Weights of a small self-supervised image encoder.
Training: 8900 steps, batches of 128.
Data: trained on microscope photos of single blood and bone marrow cells, 194171 training examples, 5.9 epochs.
Rows from block 4 of a small self-supervised image encoder, named by matrix and row number. Rows with one number belong to one neuron. Each number is 500 + 40 x the weight over its row's rms, rounded and kept within 0 to 999. All counts start at 0. Numbers have three digits each. After the name is the row's rms in percent of the matrix's.
After each neuron's rows are labels from the 100 images, of 14976, where the neuron reaches its highest value: "top examples" is what is common among them. Only what is clearly more common there than usual is listed. The data: microscope photos of single blood and bone marrow cells.
# fc1: MLP up (model.blocks.4.mlp.fc1.weight, 1024x256), inputs 86-171
# fc2: MLP down (model.blocks.4.mlp.fc2.weight, 256x1024, transposed), outputs 86-171

fc1.87 085:498479475451588495625505473466523507480456470495466465556532422518559520444527511531514539589503430497495472481504424492440482539420468517563459473458464564457489517518516456545554480486562559513557553494511486508414489470451471481489466508486490400483532517
fc2.87 083:529556515562504493479464538536496551533429414518521502471513500513403519520475461548462529477506477470442530440478505510537416473502473552502561537462472594529441523438437486501485563524471487541471426470442441456531547465590479510482532530533498505497515494
top examples: cell type: artefact

fc1.419 092:446536440592437562477423467577555512488484536524510543482555407529501472497509470495497491501479512461490526452478550527522535470523518519501460525542505457587501543456516518530498520442474555535438558532541527495594471506396510542486512443517497560479458476
fc2.419 087:535495485489475482528460532488456538534504520567556503520512509472519523528509557544533510502511514514423446445563499486468479525547518468513451452379530471429529464510580544553529475504482493487517538530411522498515565478532482467497562510476580488501561487
top examples: cell type: erythroblast

fc1.430 093:479509456468514506460521449547495495459476495538509519539534544455488601479562499519491447473512566528502519487414485424443502499504517481483509478460415416440520551553539501468465542473432518449574536501445481511561517526520528439452453515495465516545518529
fc2.430 111:551454526488512408517549468502463542501525570489550551530546492461544469518531513499527516500533570519520554513503569460493524454530467490548524447479487533567477543517538508482522514541435496539523475455477576473429452487521553510426506443531523547485483455
top examples: smear: peripheral blood

fc1.103 090:516505486578521483543460487516510499519586534473395518475496419480428503612430492544474514507514492516492573442501495487507467504510485504473495558529461543476477566457567443525514494542443559521499515538493489496523419535467532532531429556559444566502459513
fc2.103 091:544480490568546519460565508492588521483563503512491538479515510508541507541498609454545415444495480517527433560585502478499468517556468519464503445476553459524462524508533449583511535498502501524436424505482482504530445444543472541496435458496555516523479459
top examples: cell type: promyelocyte

fc1.725 094:550513465487546469522507538462414488449468480482508480442495527529540524491498473502510406472498403455538496532554509577418497466443536521393465508556568487439524508543426534481465479521496548396541591474528467492498507512468560486542549456452488531581537475
fc2.725 096:464539523566509468489581449464460550477457522589575485535486496460492480457494452535541499469461494501472492456514556478522565513491473460531495466468575471541499473572499542425473497515429474569464458549434465495474448467473478508489462454530559526471509494
top examples: cell type: plasma cell

fc1.460 088:506508405446545507456499417546488573445521517459484513461472497440534494450449528430444517575500458405476525506539546550462444477421511465471436514439473500510428501493509528509428486505528466501461547519605472522490539453538507522562505488532478553511459482
fc2.460 078:447522466471453515555512606450388485521456444421496479444508492537485482557491470523532516472430479520487469506528496542544480507536515532466475503540508458625512464501587486462525501541572482484491543508489496516556449472471424522536514567458586497502499491
top examples: cell type: erythroblast

fc1.720 101:543547533490600526489485518543486554537476515521484480540471436546456439501446457422498549438481533483509501510455548507413475526453440484521574493498516518512451496585576457570527572493505480504450558468488480525476526544576492537459552508468560466449496509
fc2.720 103:487570513504405512426482442510526475545583484484507444481482517539522487483520556471521494478504484483496523533548437466502578435510492514538535560555474486456492508452563535507486457515543437478445455499484548474494494470479446442505478444567587500489540476
top examples: cell type: erythroblast

fc1.479 104:535493432525486468433528479467488528502528463468471556487515527480517492536504536514467467488496412511475551487617440508470475462499505535401567493450604510508410505487516531491497463542535522424508498559480532506546596515462583519498443472449443476511549484
fc2.479 101:456500501480494446479537556617448480585409487492471414552537506507496501487471518482459467418516484478491531492448483521521518455454432446507532476550522503533526476542534481471518477479422498551511441444553487549511437508481514486489556500468624493486517509
top examples: cell type: plasma cell

fc1.649 103:475466470488424478426491488532401483452496486505578472441494519539464457445516480510476522499502539436479553505451528512535496496535539525538463479460488491498485524505556546435483512476520559482460490499462572491465503545459473473504520564507570439481381581
fc2.649 104:544491459504443569531515488461455532507498546457452521458570514477556514506470543558529489562517425476472516488505495498403386469467552528526515451408453551490484438511562543556498542530498457453519490499556467472561538452451540485496525563492502520511559446
top examples: cell type: erythroblast

fc1.108 114:515445434444525481489508542593502541478467525542514507551498481495479494482445524439536491575556520472562443452441539496410515527552483513510467505555476549522511510449500530461475505586562528581579438593481498507550512489537485530510563469468464519468534477
fc2.108 105:421436472551519429470514505531500537587521549495508504489465520532531512552574570580578485487439516466476550570511477458576530472515461467504530532525557538542447423446480454515460500470490557447494461468425511543542424537495535454499504552489437469451551496
top examples: cell type: artefact

fc1.717 104:494468456521507497421453449479395478452458484488518479496448480525504585493519542573582512546535445504498459441472464468508516563591457526543494507476508534576495577568462478505488540392446487561506526473466531377561559509484471487431565513525459478516434549
fc2.717 108:430507517428514460578463521472583482446439483508516565491512429475470462445475581478542492475463541499486489386501532531524484544502550561471459485557488485453489543514516507480540510488547497501470533540451515466526558568456465465555519453434489485467624477
top examples: cell type: artefact

fc1.132 097:519450487609570567462536502462475568470490485537532459529523516551528541573511550477500466441534488508508531522468561470545518506467512550444507518510551498450513515484505535509598527506526575503552486450486442508523437448463476428435500477502494462534488542
fc2.132 099:515487478548502490502549511482564496482508501512488494537544555443472480469494562460563416526483533570406486473432534473495457515505477453551523509535463447450475485512500496517488514547570526495521481527524537464560581541479525486471501518535545544480452545
top examples: cell type: blast

fc1.755 095:529484429497489551509494582498443525502515524499509499524505530450511513505504481527511482506489484467520447530533427478496484498533585432486506508532499468450494443521474529502431536524489467541460448454531545475436553536557497462562521515439495517523480443
fc2.755 108:484464562455544498433483491532524499439474541488467541497433453449476556501548485519531492486449528554521501545466484441427488560563471584549463397424502488507481464514544511490487487475524534492520526499510483558530454494493476479471488547544435440542513555
top examples: cell type: lymphocyte

fc1.125 099:456487503555501507478453517496442495491461504488495585537524551479503525521512494503487503490515547536528500510488500451505439534527516431535460571519537481489466465532510477382471582504502575489520478433446506534528455519553442389496530505545484481514509473
fc2.125 099:460523496510545509541489533506467499548492482516519536547563469504512490504524475493470516450454381618532450515462438454510485449487427491435445483524526454479499488519501507502458544491511517513532497543537432448452584545452542440478486524482531503541496508
top examples: cell type: lymphocyte

fc1.175 099:560466506504487466516581526498543506507490501565497437501513458502489463459462488528459472509514499569512522444494523525439477572508536504508546467586520435491541491459495544488482463458426551487590440544528529508571488520568473475482514506563476507453527563
fc2.175 105:501456445542431588562494504520533523501481499506510536476424577557453444450531538426506493568536562526519562427533488503508539504455504573465448502531487509453495463464534458515429513536530471480453540442468484430484543484477432516547511484528591523509510527
top examples: cell type: blast

fc1.550 104:506465502523358470495482458520556508474458512546432525489539478552522394564502505518570524485463479432564504475470435433521457505467442493554496405501466528494496529480495471541524474473452440457551569483471472495500512491425534462462427465471509496382486489
fc2.550 096:504490531518530559518553437548447569557515559461540490471452530473484562454553423456480498456538494478483450501544508586519496547531511575489440490526502582563491532507489452497524507462521485519521542581454588470520520506467538457439434508506540523521514539
top examples: cell type: promyelocyte

fc1.320 111:453547498545468456468598487502453459424507565516519489506560456540518423485496532544489515549499578491495455502463552531449521454480545485472527422494427509517537513485493466476494545530474462470476514519499579441533581523537483521459451536553501489562486479
fc2.320 108:515578480561475554482608473495502499565414466523532507507478452468447499492509482497506499508530504432564555484580487496539473560502500535590455506440522410416473490492443547447475533483470512517510503475444508489484429460439478536484521498380468498445509507
top examples: cell type: artefact

fc1.232 092:484552486494518438537581498553480478501488541489533497544594488535564512566520464510509517484548563556482596439554486506543504526448506544470530548458532462498450463554506485446478491503472476408524530493482522420482450498567484510496478462438466502513512474
fc2.232 087:521532485453504455435475517506480435398491457494516530486430475502515445480471473507470471508545522547520505485496521540541514474501474497498559468492477462549495588547504497594523515572571535544469518498472478513511489529488529467512562450504520461476579478
top examples: cell type: erythroblast

fc1.432 097:479464516564493557498498544529418488463508480601432470474549542521537476495522478501488410546509492526511461480557472451461442532515431495530466548465481500497465542497515494544460480582504535498506470539513516542567439504545503481467442500498499510467543557
fc2.432 101:539488498478527493486487558482476471427431563541487483556466514534497525485544493512464557513489479462521475467442550504454530495451498516489517455549517524584507504517495477425533487400509572440433529426501480502527515480472445519525378526546510493470454520
top examples: cell type: myeloblast; cell type: blast

fc1.264 102:505510559501485453443499479518559529451534514543526470540496464516497527456580476554486475465460495499480524517575526502508494459512548544533493570486501523471486507490526450510488457542596493466549513476541475469522473471473495459557528538543456556513448505
fc2.264 101:495542611528481552496469535478503459555467404512467460456544453463403482487462532439575514504536480482500506542552463413537543454484526414483613517435467445566486501505539564532433564468511452512473460540527449442441479519523411554421441490485475535490509499
top examples: cell type: eosinophil

fc1.18 103:545484458494458452524501535530509497435482487486476518509496566460536399538552561478476489508499533510556457478511447455471486554487477555482525529577457474485477474527533544513491475501542456473507454399454484532520528453478477486527512497538534513529539554
fc2.18 102:506431464489564459426477467501421479493542500532450510490477545453452482507492469479463499436556542432530477512409552467479508494486468518542464485476573497601534415480582558494497518407519530497566512425491459455570455594521501539561535513585532482536450446
top examples: cell type: promyelocyte

fc1.37 102:476484510498523551491597494586462554495459509460532510529536464528521443515534535497558510474520566486523549467554472544501438504497477528524388492467464486505523507515548475476437524465456518498436449526478478438519577534458540406515488537482481440520513472
fc2.37 097:479484509543461514490440531472528499580499450445546542523489445500509473547494524518506483534439407492432473546490475482533515460514585434565479486428494465605518517492478517464551560479510561452485530478505544531533446511478539583475464482516489462483424480
top examples: smear: peripheral blood

fc1.363 114:400508476483613526479526479488480489499505494460496627540503485504492508561477553525478493539408499519469472584500418482532491472465506479490483496407596530475555525486555465438517495477509562529511516509524596486490480454497383406442495484498498522532457476
fc2.363 121:528446480507452397478438472530547521435510447515479500469512471515400488534462575527540602531486624501428481504486531540397523491513514495538494502547482452490502455528506513488425481529503449496532538494570487580474499444556454519453550428491465434479470520
top examples: smear: peripheral blood

fc1.272 103:491395461537461492464459546433486485527548514455493459487509500490575509457506487459502495530453467600542519548583490450489515515462441454523399499508527445491466456523515494527538467497510536488511545510494503496512485404554548490425508413596569459545528456
fc2.272 095:519525531508505507499485512508429396435484533531486539517508485571548564497573490493535415442463468480524463494440494507498460476495429524473509521553486535471485572487570478471493449481539465424500474465517574506502541566576498497514476529478548515575444545
top examples: cell type: blast

fc1.65 112:448455497456456381450433462506473512476515520492510505471511494450424548463519518512510441498508535370431483475497512500469523565467465529445508581442444421517450475528505431432476541510472525490551508525416501513450485516513527468456560431484482497502442493
fc2.65 101:560486480489449555508502510471482464491541526500553493527509505419496494486574557465449527476494477528531492503499512494504442464502484513477501391470582552522529559496477448619541526453477522512395483448514524508521426535495490544485496496510574475468515502
top examples: cell type: promyelocyte

fc1.446 096:503468481527554544450451498520471472450501457534489552526529480512548562507511486484468450471506529510565475563486549534480538492460479515471526520617483554555509502526483521525531492577467470458495440516505493512545482449474517447521462502462525431413508541
fc2.446 108:524543403526494531486552525456444568609453436494505486461429508446534565471526424540508451472503560474462493542425491589563572489433534508583452455501418490557500467479455523534469490466479515582538497514468462507536518550390517554511467508516499499570538509
top examples: cell type: erythroblast

fc1.220 105:512531487522488531536486431450502485497495499428443543522534512534509536519500489554545487535461441564478467504488493528550534544495459421544427543485492546532567496453525513537459469493518482588525473440518538544474544469460462516442458530520536445475531504
fc2.220 111:546540511541556463585506481553421458512499419466542490449476487571463543540504570524445485497467584548577524515524544519495530526468553463485475443495450500468535483419580546519472428533503520521490532513494472459493572441486499485484447500512522470525410499
top examples: cell type: lymphocyte

fc1.167 114:467469482492498513453530501486493439474507544487512479561465521562546553520453514547518448570457463454490600402508500465518571544537478549537395521510431506433470442500505607521470385457471490532470474517498553473494514524458446432505508503477531538507582558
fc2.167 111:457526453571582494502501540526478539507501525528570472542419445495446451511450499485533524451445505514489498468501436484535547511473551444479537422472604544541528495487409513482500492503544511501455515482487493536468545519439440431510476497497503444509466475
top examples: cell type: artefact

fc1.681 098:487474515480577468415489550526488540523447599558448530475520525460597469554552471452475432516410513523541560519527485467497515525517511509464493514492530419537486472487575418521451479570533497528410525458545507495509493454526544493489507577532524523481497553
fc2.681 091:500516477450539447548510499447505505461552457495462533458544517427506545504509421526512454467499375506482485533501469557466450495516470512517539508548488516467502521491554552506512505537474553488546444487525579531520486551581357459539476456479417504515486428
top examples: cell type: erythroblast

fc1.240 101:496468456471527509561400448472506513518541492518487401483428422518537514548520556531472512493514461408490495455558542489469512508480573497498449492508478572507491516489495557521476552488495505463432436592454518524587517554401465521532590569409504467559439485
fc2.240 098:459474552519481441478556515516484556517537496471497519496471494510485501433461509516545482552528475428504445512548497521550512481461491486437453509473522542479503517447538603511504536494499522506511528492472464538580473442598577491498458506473481415472498444
top examples: cell type: segmented neutrophil

fc1.514 087:470542529483526477505523509481557478522601496482476449509513450471463497496524534509470506488481489531474524520500598512527464600530469563498527398519434535516522583567481515514525511525439540498498480512483515482464465464533549433498487459490430412497579494
fc2.514 084:573532457501428484531505490536512484508552575482512523468486559493526548550450413532457485485456458541506487464547390466518422443445499517516472538405528470541466542540529501511492527534460561532481497497551491473517561581564536541465539464538521472544529502
top examples: cell type: lymphocyte

fc1.140 110:509492592467484487442492426520541467458550518450474520568506503490404488473500459562498497504516498532470540478504536481525599498505502466543454534516525509455516543561445536511519479532504422495490443482471478466530515457533502559484488548480553533529507443
fc2.140 106:532503464497435488446475523508539526516505457497431429530511488442494527552531499522501505455450471480609503493557416474482480546485552459488530527524533477509519525485544582553536418505546494572542547482498543548480484597476529525500534517467413472440517519
top examples: cell type: segmented neutrophil

fc1.0 107:524449516535517563532560484435499497471363515502472466456466589500430466544534468514532484506566486513437462426533508465439463530483464521530501453514487518564460497467457512529536544522579476519550498556545502545457487494520502571508490484549552418517519447
fc2.0 115:511397449540476506559480529578490462475491505452562492537505573583536473548494561466545501494485486495505457489459529508491555531480507528460479488576481425464463521441448494378490529485515429537487486456476567426525489439550483518406489433524488474436550501
top examples: cell type: promyelocyte

fc1.124 090:432525477468537530524490463527528550537461498473459546427530509499449440478502427484490493452504480517502448525447577468503442521532535475507459458563563509472464514462509453499526487428533480434585489541479543462530495566439493519553515591508471449473486502
fc2.124 090:472453495435450451452547524554552499525492482527486416546522439525489579489492442533483476450521483504474493485506453567493440481413486454462470460530480542529512519502477490551512489526473482516505446529525528463425468461468512514480472442456533471598515571
top examples: cell type: promyelocyte

fc1.197 096:536486474515508499492407444432528402446600559551454525544558496579546472528536494514512462452502490459504537490461580482548499563464554455459459529491508520512540490516525535477474467525510514513443512476537494573524499403475452519511458463533522473538510544
fc2.197 102:527485546476519542532561446491467504541483423433539555433529469348493537486479511537526532505502422494568514464550555583513519520535507445464523553481471538484464505499514447482477526500535458482565458460440542513518521495502496486437548446528519451489504547
top examples: cell type: artefact

fc1.516 083:522534489523474434494504461503492452520539515484462509454471484476488487463544504557497484523489554483512400503544440479485488426548498434492580424549502470585569525469583502481477500506484464517520533459600512494524496481405467495473408495446482566535502508
fc2.516 084:511531527574519490506481542510509495435479468538549479564539509413493491586526498511482479458456451545524535550562531582493518505491503549607492477461484531488479409459518497498479523490528515554502543460465505498573508541485531515544483459521465457487515482
top examples: cell type: artefact

fc1.202 116:579478480481515465552456543505528482390521556543481531462516512543463481482511489533553526457469493468510516492495569484519572502467440537520523488465435498461446434459533451500486474449490556506488493536582504521506448573535575475525499567527485495547453496
fc2.202 104:474444553537533504443522532499497577517555489377467428487430502465496448480519460474477446500518501445505437553453455530542481574552523540507461520529473535523526456512490487518440490502478603518513488464447464442502538522468422517476542525515454505475478510
top examples: cell type: blast

fc1.85 094:433532471482482494505488566459487433505508501564499531513562471560545547490529470528446578494533585524479500489525580540538512518520553451504512522524426442463488529508485482503515422483475478571455464580473482562503617458469462494496454502497520501516517513
fc2.85 090:551454440444493429503517497501538564496437444454472443467482507570479556471448466531514469461478431541484430489524443428417500461536503509493508534427501475530487546460516493484526485496534575535505510545564525484458520476532469525511474497600582576531496518
top examples: cell type: artefact

fc1.319 107:465500514545502499497504471483547532494508519458517452492510511501532546474484540512557459582456485453511500554485468463501549515575518533522540455502493479549516520514499515563550471480493425491495497573608450460522439541536529429518459442509527546524514516
fc2.319 108:468608448456553451519540571468465489503522529560468423502487559519469484459546531523560477461524457558518511437523476558477575503525445581516456544593553550455558411507517492539443521452475526429480492508518538519474441572396536517529477483578514514487515541
top examples: cell type: proerythroblast

fc1.749 097:512520514513597495558503459481501535437509461458467499422546485496488498481424480544457594524519448436497535481465529406530459528476492531468449565464543546412516522486469557553508562522520497491489533523478562497475419531505409507494525510466499417494477524
fc2.749 096:486540499570469515501464529565516474423462531503450472546524485477456556487418494532505503482491544504479461511431470470456499516465512510505571564459406450464469448534537458485579548528504485502465578464524525521516543528460482445528431463494480426587451457
top examples: cell type: segmented neutrophil

fc1.127 105:511443509405517438557457416507482560504506435542489460512471482535460477450491572472475494473498525434607527481508565422522560495488527407453513555462463577494450498544559493512411546516488485523503500520529547570553490583422494580466527552482479500565546454
fc2.127 100:466477488436489451478497522512492510481469469565550488534476481448470485403454466505462463445572505528499512539522485540519517447554490419427490489515533505488515527569490484477517402496464507499475459405553474476539451513459496447578504506554487494483541481
top examples: cell type: promyelocyte

fc1.378 101:473445476540559446534496520488498543467479468485494516504476568527493484456491562545547525519517471534529530450544488519501496492515445476466442476538527473492489533553437459515626514438536527485511443513487513531454474488501465506494561498519557420485467496
fc2.378 096:528520486470514556454466558576575575534509550541541495517457474460479502517565422487580450484450546517499447566450537428535476470514474525541447548523499481498474517495544515516491483573417468488540504507522565515562588473526529472554500494500518473567545469
top examples: cell type: segmented neutrophil

fc1.318 116:572460537502552450530436484504547491452572484497565507518480532408480469551476582537409539519487569440490519573500477476516497464451480562528486441527531528462500507564535499529444450515448517475429532528455492547500492481489499540495559487498455499476418548
fc2.318 122:590414448496529476453508489506449465486492464494534566517498533513442538489493555468480500546468596555507458568438530500437581511513483533490511489538582572464465473497505417471467494508485491459485506475479465563476542505451471477529495537563483510534531413
top examples: cell type: eosinophil

fc1.587 106:523509520562489452509498478512527509538576533520545503543518530565441494525522473558523466485532554486430534467495473529517517537483487516466493518493509502490496519502515483498471532461446548479513524591480466465537466462532484567572485512487498508523508532
fc2.587 114:513495464451525522497537488467502502490447543517545476501541518531567536528497571480480389497518503522526578529550477479392580510546507517477488520596526506466589502456503461490506507541487489507499454536510481525520501429451559502479542508461496567482449445
top examples: cell type: plasma cell

fc1.56 095:501481533568536504511595490568543480485410513462529505529539507504496549524562526506486496543551549523477435492556465495479493553510499491471464509510490476539539553495448539451492472433516486520564419505530461434474508468546509471512506452522470452515498472
fc2.56 098:560475601441495451487522544399497483431503500499477508546498527476496512464525550503555487496462462501533535506467466425442546546512509455527551539519476514463453487497498515537512519497466429546488564517513497537441481502495510554492470506525502565533568460
top examples: cell type: erythroblast

fc1.44 097:541542544492543490511472559561456522487488529432558556520531480501428552459429494454523544489517469424559463539504538493584510419543501497426460511531467548558582546523480547455527501482485586541509499543525555520565528548491521469501545542452439515532457512
fc2.44 092:478546382497487505489548521511508510532477496446501493512507482499509470478519479531505485464538524475455587488482506511473504527501467536518519553526516539493555497496497568493586475525518520479459510571532433479560521510419487498466522455450468495428588460
top examples: cell type: segmented neutrophil; smear: peripheral blood

fc1.726 098:515423429537532528523535539518500484543556548398485481436488577543474489519553491464487549478505447491509486493493484430390542543533408469499456508478466506488530459489492501504519547517452440519606550465394511569511480548489500574482473520506578481537476544
fc2.726 104:453552579468570464499418536516593537448450476558470538449604504483477489545545545530510443468499529446549516474543507522539427549481560479503483528525444467497476461487478521554542519579546483497454502457541550487510536555524546435429528501506447471459493515
top examples: cell type: promyelocyte

fc1.64 110:446489524521466454518442518461458521555548490501557497526535539522437495564542481459462501477474433487475518444490508556459539464560492430455416536554458523537483562575567544533478448485528485503428457529492514510566477512443504467496554524482445498528501474
fc2.64 116:452455470483512479543465472585538445493525492509456417496515506463511484475488511445506423459577517507577482502508544483575519508521539510533516527442490493511484488565527508528540509550550492473543510556582512461559523566528455470471576532533522570522440479
top examples: cell type: plasma cell; cell type: promyelocyte

fc1.633 096:496428476512478437427544462502512568477408527436489537478537497519514475488492472508569549442525487524492510494557512490455505476530499590482574546490535483494480514448417445543513460468538510415537477448538478529470507473461539469525520462543447516529506495
fc2.633 094:507466477414453456503568506477470516467378527506521455521508467477520495456493506471466481491497499468572495524575447516486526546473491523501512488430549547475536494520506510555428497481443485437484461469573486479522508500443456533468515517559482519481521509
top examples: cell type: blast

fc1.329 096:454544507523471556502514535527532417533473486452434438524559493496461521520548461497606532536463422408450526488484512485446515508439497555468511453463510475420503524472444403532489527485502525558487582553484478502502553534474530468452514528467471436440540422
fc2.329 103:540468467496489445484523534515482518551518487466523537487454488566449498477495490542500466549479525507474507540525495479511543512534558479515467439484498544393584509497452613464440549512469402564512436577510537478546528458527472471493494457498589454508573443
top examples: cell type: artefact

fc1.239 116:449425468443540504552453459475401442493510478493546498472512516500488475525467530465499485472438484559476580418471523532459492501512451473418528481495450514570463505481468507541470496479477504495450476471470548543428504420515521417561468501452474528514474459
fc2.239 113:498435512550482497566488474521533551517528531463517509487472525470523467488528487496375480505464504481562479522576436504519504537440471489501474484497495443485458555519485500495499511477464500460423463470527460538440489496511546471470421462467490501512513495
top examples: cell type: erythroblast

fc1.425 092:517497543559551567494447481510563515412498532400508525501446463482531523539477538542506490519394508525539528499491418422539490520503485531455493482519587594600504569439477431511488559456469490501452489559481461583515561538521530478483543521493491453528425453
fc2.425 090:512545492450463531497508535485534557548528409541510473533546530434443482375486529453491552534484507527411522454511511469486509472461602462557562473543493503435533529541502457504521480521451518456497492483491556436469498509562528489507456590548501504469474586
top examples: cell type: proerythroblast

fc1.581 103:456483516488561487517517461473455459428520458535521512489508471441485458530479461523586592470511540545507501540512499477518481471509494465524485542502525521459505462493498434451452504452529528562459545490477528518495566543535448604476448588424512578463507554
fc2.581 110:548487519576457534530482494546510561442427500559460446483501456522514490437532467539504517544512487437533511539446538484551604460416629510552478451486499554532484455442447481461455491486481469493471503497510510553467477436413486519532504489463454480518544485
top examples: cell type: artefact

fc1.443 083:510427524569497531460492470523547461557495553557632569514530465523452567484552567476464499524496481497540583538536527489516475430505390481452537457426447542483526446575420516506464545514504492460526464465447494467491450520525504447550529481489515478488520531
fc2.443 096:541553472515453456472489590476453472535510490544481500476507510624427576477469511529529528488503480485462502457463564510436431457539541491491438485548615456577494524498522494563460515467520463466529459404571597502482493498439513477508470534537552507474468511
top examples: cell type: lymphocyte; smear: peripheral blood

fc1.91 101:516560479503466431522426411471493487480535496425541490442527458572543506501500471511443499476529448567486475459510527445520459504510535519503484541524481531473524534494484477457459479529527534529448538488506545516521578418501495462537500493516585585548437485
fc2.91 104:438440471464487457540434518548382516557553471488538562475500481509521519465533458562530497439500501532447426495487512608567488472491483510517559486535572496498511545487594503495558473517528508487531544490464523476502451521557462510436408472497464527507528548
top examples: cell type: promyelocyte

fc1.676 098:497424500511508524498462403488454590469454543499518494447458553523496507534486512467463516528439541445424565569558548458438512524516460500478520473479497546593450495525466447481477459482483486543568460550578510509474472516545506493488500490451498461509457486
fc2.676 098:574537464553515453521451568532504510470531488544513590472477444444512473498508468482502504423490472546494429527504413544468542469468515476498559469471507478410519569487546472536512546577499467420516487477558492559545535578511483527395471478460554519516564527
top examples: cell type: erythroblast

fc1.477 092:475476417548472472422481535534463466501539579535549530517553469447564544495503513490508466518509531452474518511503447495450503451522524430571512560552459490512474505488516536529539541561559505499532488470492524541514509496533442528523463460493487556502449555
fc2.477 098:511487510469513542502425475507482487521463521442588488566503497500413540474529462543581527495527500456392432545546460574443565564453468610501511489487481534485517525449546456517464459458472476514564555543537462489428492480455520547477511477479537515531549527
top examples: cell type: lymphocyte

fc1.654 097:483465562537396514543482500550523509521538471504531450540466472452496515532601491473536476504498579523489524520513541485519446446470510519431496498492499466442503542560463545499469545503513512457451512517474478432493537569485485462451422463479577519528551494
fc2.654 100:466525532521478427393436477556484575460472497481447508576502426465505531422418527475544456525539541428446493502539508494537529539484482456523507538473508485533498476382541488508499475528536493562550479556549487494499448482521482440498503474477514436512471558
top examples: cell type: lymphocyte

fc1.677 099:470548521535515532439472444536519497565579451503493475520485479447445474483520446486523478556481504462464546479488438560493533521461508507465484554525500534525508526473523484459469535474467484489506560558462503413467534496469536546520549533510540432514475456
fc2.677 107:482411464515530433519449507512506560498499500558484435435459507521578503485486537491496492556489551533551562487519467400498520526525553519471517471544482456537494610520450539486518494527407480557574447469459515538518498561533517351492500480550499479509526477
top examples: cell type: lymphocyte